{
  "encoder_arch": "pvt",
  "tokenizer": "char",
  "encoder_parallel_block": false,
  "encoder_patch_size": [2, 2],
  "encoder_widths": [48, 96, 192, 384],
  "text_encoder_parallel_block": false,
  "text_encoder_inner_norm": false,
  "text_encoder_expert_mlp_ratio": 1,
  "text_encoder_experts_per_token": 2,
  "text_encoder_shared_expert": false,
  "text_encoder_positions": "rope",
  "beta2": 0.99,
  "max_precond_dim": 1024,
  "one_sided": false
}
Rows from block 5 of the text encoder of a small contrastive image-text model, named by matrix and row number. Rows with one number within an expert belong to one neuron, the router's apart. Each number is 128 + 24 x the weight over its row's rms, rounded and kept within 0 to 255. All counts start at 0. Numbers have three digits each. After the name is the row's rms in percent of the matrix's.
Before each expert's rows are labels from the 100 texts, of 14976, where the router gives the expert most weight on average: "tokens" is the input token at the peak. Only what is clearly more common there than usual is listed. The data: photos of plants, animals and fungi (iNaturalist).
# router: router (text_encoder.blocks.5.mlp.router.weight, 4x256, trained with AdamW), inputs 104-155
# up: expert up (text_encoder.blocks.5.mlp.up, 4x256x256), inputs 104-155
# down: expert down (text_encoder.blocks.5.mlp.down, 4x256x256, transposed), outputs 104-155

# expert 2
tokens: "l"; "<end>"; "n"; "f"
router.2 098:165119125116140129109154110124127136114152126158117097111124128113149170129159130135118172122107139158167134118119110125128168103125116126106101152147124154
up.0 098:168092109134107148080107117113110098117124089107123164162134039168155124118136113113159084140099121131179155153141144141129111150181134136142112116050139092
down.0 101:127139129087145127112138143100118149144155206122109136119069130096094124101119128099093165148164159131121134135092157106075114137111124118151102105162131089
up.1 097:154108102140103091159166114170135113148126148093137105171147119132122118106098110090172153127133169123151103072164086170132142149140119140127103120123099114
down.1 097:161126153129134130125177134129133179143125110131124120142121154196135135119144150130138123113162106097056122087067124105120151104144167172154106100131131102
up.2 089:139157165154143133153118116155089143162098132122149154142121129150130163157105130110149126106122081129113142119143085076162116114157133148111126142165177139
down.2 091:139132101171092157132161100134204089129150120134123116131111108106143163152100127136123133130162184153109140139097174130123156124143110128135119135138123119
up.3 100:091103116125121154122140202114113126069134157152121122128072126152131170116129149119108151085100133123112142088133135136151130159140147137096141159113115147
down.3 096:172156153160133142125128092129162099161122115111101148105157128123121140159126108124130104138147131106134118129175132089079133153070087145141164137121154109
up.4 092:154134134153126140167112188116138135120127111114165106131121105116107146110085132165085126149153134120131143140116138122108116135101096142090152135142169153
down.4 093:137131123173198074125121126120125068159145128184107136101125122138154128134124085105164093125148137174084137117112143121130113131151110108133136125128158103
up.5 106:152104142151160134110123143145148111144191068134119103150148136168127141116121114164124150095152106102144108139141139122112107118130161135124146146141133111
down.5 104:091166164137132137150120138145154095134177157123128142103129128099110132112187136096172100095098150076152098163156109100145126115126134139107143153118130127
up.6 108:135139115157125112084131087120089133126129110154140152157142128157122100132084127109116130053096139128160148098125145135117127130114144102086126165109116112
down.6 109:109129146120089135157171119112121167141137154098106128143074143131091131110132123148115147151163137156090087133134124126171100162115109130131158145161157160
up.7 099:122108177112149129147141144139104130130105104078089156156100057148131110115101130097166139154123100077117120131060092184127122151129124132177161138099105135
down.7 106:149152091135087138136145135114125089130116111152103087121172118097096113150136129132138119145124122084102117084172151146110112165141166130081133096094121146
up.8 102:119163177113112177147106155114092128113133097135164103152127147138126111093135132109163136121065078120109075123100105126124088112118112114128106101157104142
down.8 105:123104126098171133117133155103137122103110174134097112119107147125134134092136139131112135150143149126154139160112132158130124118130114134082116130161115098
up.9 097:082112109144144135123148094122176161122114121146143108111092115119154175099175110104127160152131123128111144126107114149142131087103125166108102104152089145
down.9 095:122112138142118104120086121130153121138098149127126124103148110159166104080131157113119099140120170093173138110119125120126104130126143094108122104131157100
up.10 105:052210142114122104128094122094178164130135153142094102134089142129099115164135130167111114089142175123118101145144125116106117135172119117161132093163085172
down.10 110:155094144123117100133139125151105134111143111106142107145122153163115157133126151089081119173153131097189123117154075136119152134154111120119130154178125116
up.11 107:126128141087119114078137126134094169146105158147097161158100160082067174085100104137102125163114141124097132135136129108072136095147134134156133123117142142
down.11 104:129100134172104176125152122129189102145151145102130136130147172132116130140167122141170093102114096132140110158130123111146146155095117113138135091110116086

# expert 3
tokens: "e"
router.3 097:138175132147150116093115145122129092131100129110129129145116078126115088153094101096179121145154150145055128128145142139125095130126109125135136128143112122
up.0 101:165107084101154148105146115123152103089169109176119099113146096131123133096126099148120141165124133075161136114144130134098151151122133158136117099139127115
down.0 104:135129127140187124098093148082105121172119159102127146132106152134095167121118093111129146095123097128135144139100120148171082165102144114132142130128109181
up.1 102:135144119119110164169144140148134120112159068099155119142153155144096088154158090133144128145111123081144122131156130111143145098122097131134119128080141121
down.1 098:089165095137158124123167137085140151121155190153152116106100109121135141165117112164111126145137193112070115117131096197100106150106130141118175101155140142
up.2 110:195126149180094124117117108112159133118122066116149139120078140132094133121118167159083147160106119148136137141138114104097180139141145128135088105150140096
down.2 118:153141123167166112056130179092106166136123087154118075085125158096134095143173108123099132113107154120170127131132102152141107088135134126102112119178078126
up.3 105:090169152146098088121158077137175151091139093168171142182139128103135130158150123123167128137152137150116130106141113120125138121118119141131123139129113114
down.3 102:106103149140164117120127104119145122112136175142149142151101114145107111162123117053144107165177156184161127150115176109139162081105107144108131125093166120
up.4 094:163116130143174126142156142147139120094132137129132159129146128143081094143149118104138139109133133116152146094133132151088107134099122144099103141178152113
down.4 093:101126121101097063149135138078125170146122118101136116109089121151104174112141120115132181124151093166120134114135114127149092096143150073136130116054107185
up.5 108:113084118127106124129137140122069115128123118142098135097123115127106090159140138137097163135133079104118103121120102125101118159115152136141119119085120135
down.5 106:129197169120111175127128079105134143148147088130081154122144130121132163147110136144111124077111143149112115124133150177107122057148144128116127120141147169
up.6 093:124128107131123134109126167148163101141144114100165072105111092121123138090158162160149109130132118129120123147130134150134183111140106132132103134139138112
down.6 093:151121115139127145167116151113118155137100122141085149071115138134120070108105115113117134110116111101119177090124125143137112142108157133112091139145136087
up.7 094:094127114108055104128174089088115117141174127127137138126107125161094149169137125152147141095110178144125160116130140099099163177117130171123143138107125140
down.7 095:070097155118131135137103072166117145128122150125121071109148167117131117139167126077130128136135126136092130113120108157107120104157165143123097114147100110
up.8 100:116113101144158124164103122141144148143159144100124130103126108127122153190143157120142135136134121069163106094159107169142143128137124089134159174117099110
down.8 099:131125155153113139140137136142095109091099141153105172111128137149120091133108135159135131107091115140115097141122177186114102119099137162151096150110155106
up.9 102:114104133162126163094139121103131121160135147119145083157155139146106177159093154108122167140156119154143070106123118161164092121134130119134109126159100120
down.9 100:150180134167107092127117140111127108096088145139131152156093124105107137130120154136099117133148133148122171138115155137119144105093151114138142108118111108
up.10 100:132148111110139126178068151163098164105094149124154133091175166125099108140149147113146107114163139140127140146163124119103119107150107102086144094134132128
down.10 097:110146165125145102099171084117172145093164133103117140169156077161153168124169146153141174136123152128117146128108118176132097123167132143105104133115122107
up.11 096:093098101141095116129137141134149139127103118116124139133117156146129120085171116178089136120104100154111171098082126120133123090148180115143123132165122120
down.11 094:150133193078139121128162121125144094111153131094134164147143133117144130140101148135140095162118136129120078121132132140140117116106093092134121139127149130

# expert 1
tokens: "o"; "s"
router.1 108:097093128140130144146127145100127135127140129129116143112163147134124126092092124147087106145141116081146087147125163138080111148112132122150173131106142109
up.0 094:109148159148098092143135146119178165140147084128087134099196113149178165094127151198133152111077137151184129085125140131118111151118143113165120139139150126
down.0 086:128129127091141125097167134078074122071130181143119131139097103147119095137138116117109133107145134131094107114117109122085131126166130092140115114124120150
up.1 095:148163120134114141173104107168086137113136089076123150091140113125128113150081101116094102086162153142147139139167091127142147114162176088155161146137116088
down.1 097:111108121134160121112150110115116128173114122179118093099105139159111156141121141121155144172100088154138125085150107146139102139124134090140159104115101181
up.2 100:138139137121115118120126118112112147148132116141094176167098159085101121099109146163138158110190077123132134097100120104131100126078121118137097155113095146
down.2 098:100143118132133098143107122155133138142143128097142124148091143125167144145134074122149169123132170079134111155127097145065147126086143161130149164114154135
up.3 093:121123143130118173119145110131126085131125154106092154071131154134127127167132107111138128133118115154090135134076118126132121129111161131174088160148119082
down.3 099:106111100137128088082157112118090097095115111096114134126161115118138110129092166155132082105154123130146140116115142138161096086099131146144108129096105143
up.4 106:127124138119130122116140142104138131122184115114126100129143162105122139169132139113113102129103137169144148135168154151154158101148121118133128143120139147
down.4 103:128150129153089142162137091115109131059127120139136114134145113148137136139145117133113160090141119128158155160071121101088136154142119126149099114100152107
up.5 105:119109099136127109118135136145113119135124089111104108172131136137148153131177113120057100137108088156155153135143067154154102139105130162097153167109133136
down.5 100:141115136160151110139102138156150097150131104159148118174152129091138122115106149121204149134157124130130112139093134116149157130126122151172115124124148138
up.6 101:130072107134102136164172148078139088177132147087147087122085128151158139155092151134154106116117133155086115165064131127147116105120147081104112132124170092
down.6 107:137178134184135124134123092142126135131107107145142153103146131111112102143130107139146113151156116099122122140142169139151142154103099168182147170148103141
up.7 093:115081110139114154156138113132142141133132143150123130067075114138151135170160142134162143136156147154127176126119121129139110097137130117133113108124148115
down.7 097:144140131139153168116122160132137118164126102145113158167126161179123112137107152121125123121111138102114123146124139128142170129150152078132131148134127119
up.8 115:105154167105078086165151136155108141136120123143165170148144136125107116111131119120119119069105145117132075128170116098086104134100112146071123147137122136
down.8 121:128143125109138076133185121143110160119133115131152139133113079165122122106118110123135149143094134123120115154100146138099144122136130102181098162100118128
up.9 089:139096122120131160111126135157114183123114126075113131135125142157120142118157109161117142088067117106151094124127072142166184120165110100119131133163144156
down.9 094:111113128146130124140151123099134127116167114129144154102117117103131124131146106125110126175155138141152186130148147143135116154135165175082110099161072146
up.10 093:141121107145145162113166157157109157127107106137112162144105128130122109134142117184134159122128157162148118137167147115133144079117151135154115146087124150
down.10 097:130170115149106110113128125110142104164101121151114137095119084118143134129134144111177098143052104098135129076124144132124144171150138177110095137140096119
up.11 096:170119100158068153102147102152161091135170169119115113145126106135106111109124123138098152125113139142138114113141128100119128112153151118109124121126156142
down.11 095:130101128134111147170140143111157125145103121100107152110068144148160146139178132105140143088126102138158116131110183123126100142155131103116141115112154064

# expert 0
tokens: "c"
router.0 096:110076113113101128169142103164123173130125138118128167139106172137129117120182138135096104084118101129145162134123089120178139150162175155142098100114163096
up.0 117:163135097140156151130136102113118143126153119086147092113111142195121166130133104113115158177130130176152104104152130159101124106162152136126150098114106102
down.0 112:137130127144097100115125095100157147112112106122108136134135109123141093060146128151133151116094146074069125111082136152163150106091100121110121133152163180
up.1 097:102162110090091120156097137134112150116132154116084145108125107148119137110119157140125109119116125150153126136138131117158091111111128142117124117086125099
down.1 099:163127146176169107119142162168155135189139109126117118144108129131126128117132134111144129130109110137107099120135079123123156134153165143144171132121106123
up.2 113:085126156115136112121117131118119154114136163120120134119153093152150089117164146110093160114101169119139118108128155146068207127119062112132143103140115123
down.2 105:120143119142121126115116131113124187117120128108159139160105170140151117135126181138146137133185146142147145143072079151107124132124161127107152101131154127
up.3 093:150137132140122106074148160139142155171152141137150120110154148171130142114149109137101160094110123128116116096124098070112118165120142074154085126106115118
down.3 092:104122151100111136139111112145131143113173122143154143191133112102161132165145119157161082152136127121114111140149081108136123127082156149131122125150147108
up.4 098:138133082156110148151102106135143107145177114144121123104135151174115123117101102134137117122184139111122083117139136160144149127184145112111115146109124131
down.4 094:112160161120117117168115140127158142113100125131165161136114113140152119126160138179090137155133102136120108118124141117131141126124151088154129129117137124
up.5 109:125129129150139163130088121137112128124141133094106116166102126132134127150101187132100149172109126117118101126181140133156137187110133109146154119155108127
down.5 104:143108139125108112114146128126159110116135150161173109150146127170133118119135143129142115127153158180173091115106116068126111122133145113119142159135138173
up.6 091:128111145148153149095138131122100116134077134148121127091159125117149154108102120108058114119112131118132142068126124174115120142136126168139096120128132167
down.6 094:130084136120095132128183124142158131089188131131122159143151084155113097187114100109144120156093122105131127174133098154113086155107128115161138140132150105
up.7 102:133081142137143128140097177163122118149116128076137163105168135138146131128124132075109077160104151138120105161108111126129125147111139151174131099120153135
down.7 100:092159137124159147119121166116145121169137106140110082152141094139091165114162156146167147127146129089116118097180129134090093125113147154095116137113126135
up.8 102:131142152136083192128145117078134120173139183140137113156090135150109114148140132126129148101106134150146104103138135124122081104117175140155162145172152163
down.8 107:144114103103099105124146116133115115100162136126106107140149146097115140162167130132129131097134124143107151141137140074136109148134141180157165139113185148
up.9 084:113119133146100101130132116132115141148091126136144134116080112127147162137086118179119165161115096117135128148102167150089109133106151089120120117109094132
down.9 083:139175117087145081124117156132128149137128106107119109147162135123128085140135085090130099098058131070127116102149140181150172086107139136152131159089110130
up.10 106:104121128131138138160118058116122111108140135110101129119176118113137116097096137122103128140091139159145123131196098115134130152123094072138118117130121108
down.10 109:172138185158135128137138169161144141108122111128093119151101109148084122115144140106103104153118103080100132131134117147147145131141125141164159159118135152
up.11 088:101125124177100125120126149114142140160085126107111101143120112100109142130113096149115074123065122125099172142126128123135123114124148130103111148105159132
down.11 095:111092111103138122160167135166100160133119171173132137107098134136146087111155120136165126102136156133146086130139085124148124120164120103134119145119104088