config.yaml
dataset: "photos of plants, animals and fungi (iNaturalist)"
image_size: 48
crop_scale_min: 1
vocab_size: 40
encoder_inner_norm: false
encoder_patch_size: [2, 2]
text_encoder_activation: "relu"
text_encoder_bias: "all"
text_encoder_qk_norm: false
text_encoder_shared_expert: false
text_encoder_positions: "rope"
lr: 0.0015
final_lr_fraction: 0.01
warmup_steps: 860
weight_decay: 0.2
Rows from block 5 of the text encoder of a small contrastive image-text model, named by matrix and row number. Rows with one number within an expert belong to one neuron, the router's apart. Each number is 128 + 24 x the weight over its row's rms, rounded and kept within 0 to 255. All counts start at 0. After the name is the row's rms in percent of the matrix's.
Before each expert's rows are labels from the 100 texts, of 14976, where the router gives the expert most weight on average: "fires on" is the input token at the peak. Only what is clearly more common there than usual is listed. The data: photos of plants, animals and fungi (iNaturalist). In brackets: how many of the 100, against the usual share in percent.
# router: router (text_encoder.blocks.5.mlp.router.weight, 4x256, trained with AdamW), inputs 52-103
# up: expert up (text_encoder.blocks.5.mlp.up, 4x256x256), inputs 52-103
# down: expert down (text_encoder.blocks.5.mlp.down, 4x256x256, transposed), outputs 52-103

# expert 2
fires on: "l" (36 vs 5.6); "<end>" (30 vs 1.1); "n" (21 vs 3); "f" (13 vs 2.1)
router.2 098 [106 162  97  97 121 120 133 104 111 151 136 117 128 154  85 142 156 106 123 141  75  89 139 142 151 129 127 114 147 169 132 116  98 141 130 145 156  70 134 117 104 130 133 143 132 105 115 144 102 107 102 114]
up.0 098 [119 139 153 142 140  87 102 154 100 150 115 130 135 150  93 161 120 116 115 151 133 117  93 114 118 110 122 103 147 100 149 103 153 134 141 100 179 148 146 134 151 105 135 125 129 123 130 144  90  74 122 131]
down.0 101 [201  98  78 123 113 110 121  89  91 127 152 106 146 107 109  89 151 127 126 120 147  83 132 135 159 126 140 121 103  97  82 134 109  92 128 119 104 114  88 164 120 116  96 152 128 114 153 135 103 166 116 111]
up.1 097 [153 114 137 123 148 106 132 155  87 106 127 138 139 162 112 102 165 137 106  73 123 132 101 101 116 105 169  54 110 161 143  95 150 119 127 128 147 149 119 142 138  96 114 133 106 102 167 134 118 127 134 115]
down.1 097 [159 113 114 110 144 148 127  94 142 126 124 123 125 135 120 149 151 143  90 107 140 126 143 140 118 105 106 128 144 124  70 109  83 106 115 115 130 128 129 131  96  62 106 147 162 114 129 136 118 103 153  98]
up.2 089 [111  93 114 129 142 125 135 127 124 141  86 156 141 115 129  95 106 145 129 148  96 127 113 139 145 150 125 130 125  80 135 138 114 167 138 122 100 152 156 128  72 138 134 114 114 171 168 119 143 103 184 157]
down.2 091 [154 118 167  80 125 137 122 125 140 104 167 117 146  96 144 107 121 119 151 147 121 111  92 177 154 129 133 154 140 109 145 131 110 139 117 135 159  96 108 157 143 136 166 153  84  97  86 140 140 149 152 100]
up.3 100 [ 81 102 142 112 140 160 178 126 141 160 126 131 109 136 138 125  73 172 148 129 139 119 104 152 127 125 119  88 156 159 101 111 160 151  91 135 126 100 112 116 180 180 128 120 165 143 159 105 163 146 169 138]
down.3 096 [163 158 107 107  95  92 141 120 128 149 141 120 144 114 111 135 153  98 135 117 125 139 152 146 107 137 131 173 137 140 111 117 120 140 132  87 114 141 158 120 148 148 126 107 156 135  92 159 129 147  87 139]
up.4 092 [123 143 129 132 136 138 107  86  99 141 131 121 119 135 176 169 125 110  93 125 102 145 110 129 125 177 102 119 170 169  83 156 111  82 114 137 145 145 109 120 122 101 136 163 139 165 122 114 110 118 121 131]
down.4 093 [132 112 143 130 108 117 170 105 130 131 105 108  68 156 131  94 137 133 146 155 138 143 133 131 133 124 150 144 157 116 170 111 126 134 140 110 157 140  95 163  99 175 127 132 109 109 146 171 121 166  86 151]
up.5 106 [122 112  82 142  97 106 110 115 127 109 175  81 126 133 127  87 127 135 119 102 145 112 125 158 152 117 138 113 155 135 129 148  92 134 119 125 129 139 185 144 108 133 107 114 123 175 124 145 135 179 132 146]
down.5 104 [135 157 100 108 126 148 111 111 150  94  92 147 100 130 113 126 132 125 129  91 140 152 165 123 143 141 127 119 162 107 187 150 175 107 100 136 127 113 138 115 157 141 124 146 112 148  93 115 103 164  89 121]

# expert 1
fires on: "o" (59 vs 4.9); "s" (31 vs 7.2)
router.1 108 [127 153 170 103 149 141 150 122 140  99 154 108 142  92 119 121 148 140 100 113 122 179 125 103 142 137 131 157 126 106  90 152 105 123 170 133 115 103 121 152 128 114 110 164 118 177 137 107 149 137 122 124]
up.0 094 [118 121 133 126 153 117 148 115 135 146 138 106 118 149 156 137 139 147 132 122 122 131 140 146 157 124 188 112 125 124 164 125 147 130 120  77 151  98  94  79 145  89 154 131 118 137 115 135 151 102 131  99]
down.0 086 [119  95 100  92 113 125  81 151 114 128 178 154 148 133 172  95  99 125  95  95 137 134 151  83 107 121 124 123 117 152  83 101 155 126 133 154 128 165 123 160  81 188 158 117 137 145 100 141 154 133 138 154]
up.1 095 [ 96 165 104 188 102 142 117 168 109 140 111  78  81 154 160 118 175 146 134 114 134 164 125 123 111 140 115 193  89 139 131 143 154 104 106 107 115 138 110 118  87 111 113 100 116 112 119 106 146 129 129 159]
down.1 097 [117 104 149  78 123 130 121 105 163  84 106 140 125 140 157 138 171 146 165 128 108 107 142 109 128 148 118  97 132 133 113 145 179 150 137 130 170 140 113 134 157 162 115 139 141 113 164 148 137  93 101 148]
up.2 100 [ 72  75 173 151 121 158 130 136 110 142 137 133 116 149 162 157 114 126  89 124 136 168  91 120 168  96 110 115 149 107 157 126 153 127 117 156 113 129 117 129 143 145 137 138 132 115 124 150 130 150 147 102]
down.2 098 [139 164  88 112 105 145 159 108 133 106  86 118  82 131  95 114 150 150 137 149 117 150  93 122 123 142 142  86  76 128 113  94 102 118 101 100 128 117 128  93  91 104 125 129 133 179 149 125 113 129 115 116]
up.3 093 [184 100 171 159  97 140 130 155 112 126 108 129 103 142 128 128 127 121 117 143 116 143 120  75 110 101 189 136 147 159 144 125  95 156 110 147 171  97 158 186 154 112  99 124 110 110 117 148 121 108 187 106]
down.3 099 [111 159  87 155 138 117 104 116 129 166 145 172 150 152 112 118 135 150  96 118 145 109 139 145 140 125 159 128 137 129 147 143 124 118  96 144 124 112 121 116 102 167 109 135 176 143 149 116 109 129 139 112]
up.4 106 [127 149 112 111 112 106 123 115 123 146 127 112 140 113 108  74 127 115 146 125 135 159  96 133 164 128 130 122 175  98 123 139  74 121 154 151 138 172 119 138 137 178  97 129 133 101 122 117 151 145 113 135]
down.4 103 [127 163 169 150 152 176 162 136 138 131 136 133 137  96 161 141 140 143  79 105 116  64 122 135 140 155 126 122 133 113 112 105 167 126 145  94 152 148 163 186  57  87 160 116  96 132 127 118 175 108 134  94]
up.5 105 [ 76 118 142 111 126 136 158 134 145  65 103 139 103 122 107 108 123 116 124 117 133 131 128 115 102  89 110 143 134 142 130 164 130 125 128  92 129 120 148 156 138 147 131  76 107 155  99 107 140 123 103 123]
down.5 100 [106 116 145 163 119 113 117 124 116 165 125 113 177 139 102 111 156 149 159 134 119 125 148 144 117 142 138 110 151  48 144 109 143  92 132  84  88 114 136 147  65 122 119 155  94 129 133 139 168 156 121 123]

# expert 0
fires on: "c" (95 vs 4.2)
router.0 096 [140 120 119 116 139 127 122 138 110 129 157 142  98 142 150  90 178 159 146 108 144  98 136 129 102 151 123  98 135 125 142 153 153  81 107 116 101 122  91 122 150 130  97  84 110  94 131 110 161 114 176 106]
up.0 117 [119 169 166 138  99 124 154 150 102 153 155 179 147 102 129 108  86 129 118 106 102 142 174 126 158 137 132 155 131 133 119 151 148 129 110 133 150 127 116  95 143 142 101  95 152 126 154  88 136 118 139 129]
down.0 112 [116 169 133 103 144 136 108 130 145 164 133 102  75 128 121 131 139 145 124 125 110 118 157 146 131 142 138 100 125 122  73 121 105  93 101 106 114  90 145 125 132 107 114 123  99 119  96 142 108  73 144 116]
up.1 097 [130 155 107 121 120 143 141 146 114 133 145 111 131 148 124 169 126 113 116 181 118 149 108 144 162 123 133 148 117 113 176 139  97 123 119 145 126 133 102 121  96 163 115 148 175 111 131 146 129 182 138 138]
down.1 099 [134  48 116 101 129  79 205  97 162  89 103 139 120 115 130 131 188 110 137 132 151 127 133 174 103 158 114 162 143 149  99 122 147 100 134  74  97  99 142 152 161  54 131 120 127 137 139  90 131 132 145  91]
up.2 113 [174 179 107 122 113 122 115 109  94 124 112 145 134 147 132 127 113  98 124  84 127 172  97 132 125 141 141 135  99 132 113 135 139 106  99  96 140 128 122 126  96 108 153 166 163 117 141 127 117 150 143 122]
down.2 105 [132 116 115 149 119 119 141 117 173 127 126 148 109 117 115 131 159 146 108 121 172 128 171 140 167 149  91 142 115  99 121 104 125 109  95 141 120 135 128  96 195  74 130 112 118 101 163 167 120  98 110 121]
up.3 093 [143 137  95 102 174 167 111 108 130 133 109 118 129 136 147 100 120 127  91 179 137 168 106 130  75 138 109 120 138  94 111 159 152 123 121 122 142 115 148 140 121 142 134 175 112 132 122 129 153 129 162 124]
down.3 092 [115 146 158 135  98 154 127 161  84 123 126 151 130 122 111 149 103  89 128 129 143 107 131 141 127 129 133 122 145 104 132 163 131  98 160 137 131 132 101  94 190 144 106 140 183  95 135 125 125  81  75 182]
up.4 098 [141 146 102 104 130 127 144 109  93 126 135 162 159 152 120 120 131  96 147 143 111 102 148 120 122 148  94 149 176 121 130 125 133 147 146 107 126  91 135 164 154 132 122 143 138 127 116  82 114  86 137 134]
down.4 094 [ 96 121  97  97 108 141 112 134 161 134 102 115 146  74 102  98 155 118 140 105 135 175 122 104 150  92 139 131  85 138 106 163 172 112 146 130 117 123 141 127  98 117 159 122 167 142 107 111 135 123 156 156]
up.5 109 [177 118 137 100 118 156 130 140 138 123 140 122 114 146 140 179 161 154 135 146  79 161  99 122 131 118 164 112 139 153 151 127 126 115 143 128 148 115 118 156  86 181 101 112 123  95 122 128 105 120 181 106]
down.5 104 [ 68 146 133 127 134 125 151 120 118 130 132 134 146 139 152 111 117 115 167 120 128 111 113 119 108 152 154 142 110 120  81 156 130 107 199 133 111 169 158 160 121 117 149 140 113 126 193 141 148 156  69 143]

# expert 3
fires on: "e" (87 vs 8.7)
router.3 097 [139 103 135 180 102 120 110 139 144 144 106 136 152 120 166 141  68 112 134 136 166 161 102 149 118 120 123 157 105 110 131 103 160 146 104 129 131 186 155 137 147 132 144 115 141 138 129 132 112 131 142 156]
up.0 101 [108  90 128  88 147  95 130 118 169 138 180 134  93 119 139 124 109 107 116 132 120 107 154 129 144 117 120  98  91 141 103 111 152 113 149  98 135 113  96 140 146 161 139 127 133 103  90 116 138 111 119 121]
down.0 104 [100 114 146 111  86 183 122 120 140 155 127 136 114 143  97 128 177 139 115 121 126 126 112 131 141 139 116 140 133 110 157 114 131 161 158 149 134  92 120 108 119 114 123  97 155 130 158  86 112 118 112 128]
up.1 102 [139 153 107 126  98 162 165 129 106 147 119 166 131 187 129  79 147 166 128 140 126 128 152 125  84 141  93 135  94 123 120 116 115 124 119 169 159  94 100 134 160 122 174 121 127 194  87 131 133 135  85 135]
down.1 098 [174 103 112 108 126 135 123 125 157 100 122 146  66 127 121 138 122 120 105 132 183 159  93 169 153 103 144 136 178 165 120 115 143 123 119  89 153 145 124 123  93  95  99 134 143 130 124 138 128 140 132 125]
up.2 110 [152 156 131 123 139 145 161 151 155 154 145 132 116 132 101 156 117 101 141 115 141 148 150 148 144 139 129 165 150 139 148 147 155 130 127 135 111 147  86 150 153 138 118 121 175 107 156 134 128 159 163 162]
down.2 118 [129 142 151 121 119 133 136 147 128 141 152 171 112 132 100 150 164 137 134 157  87 160 176 173 127 106 138 120 165 129 119 113 121 114  93 126 106 119 104  95 189  99 149 118 124 107 129 123  89  76 142 144]
up.3 105 [146 118 103 132 171 123 168 128  85 102 141 160 141 159 135 140  91  95 117 111 154 154 155 136 156 101 121 150 110 100 150 130 105 115 112 107 100 124 163 115 171 120 109 144 128 131 109 114 137 131 102  92]
down.3 102 [100 143 167 107 112 117 137  91 175 110 116 105  81  74 134  94 118 206 158 119 127 124 131 127 112 100 107  98 164 144 104 120 139 132 143 142 164 167 109 126 115 127 117 135 118  95 150 143 115 120 106  91]
up.4 094 [125  79 108 154 106  76 124 122  99 113 122 120 185 165 144 111 140 119 115  98 140 164 175 136 114 122 140 125 154 131 108 148 106 164 126 112 127 132 132 106 128 142  90  96 154 150 124  98 101 142 104 148]
down.4 093 [147 172 137 123 151 174 120 109 126 115 111  98 109 104 148 143  82 145  90 132 100 101 126 106 116 136 129 138 112 138 122 125  83  68 148 159 115  54 129 146 119 149 123 148 165 122 122  88 139 140 113  78]
up.5 108 [130 133 110  96 127  89 127 130  96 116 136 136 147 173 134 146 104 107 195 115 117  71  95 117 153  85 127 139 110 119 146  76 136 100 139 115 142 110 138  88 172 115 157 145 114 114 129  88 139 152 149 169]
down.5 106 [153 139 120 153 153 164 157 109 141 118 105 124 142 123 106 120 107 109 101 124 112 124  99 122 100 167 132  93 159  94 115  80 130 144 107 123 109 160 113 147 113 134 119 121  85 174 145 143 118 150  87 150]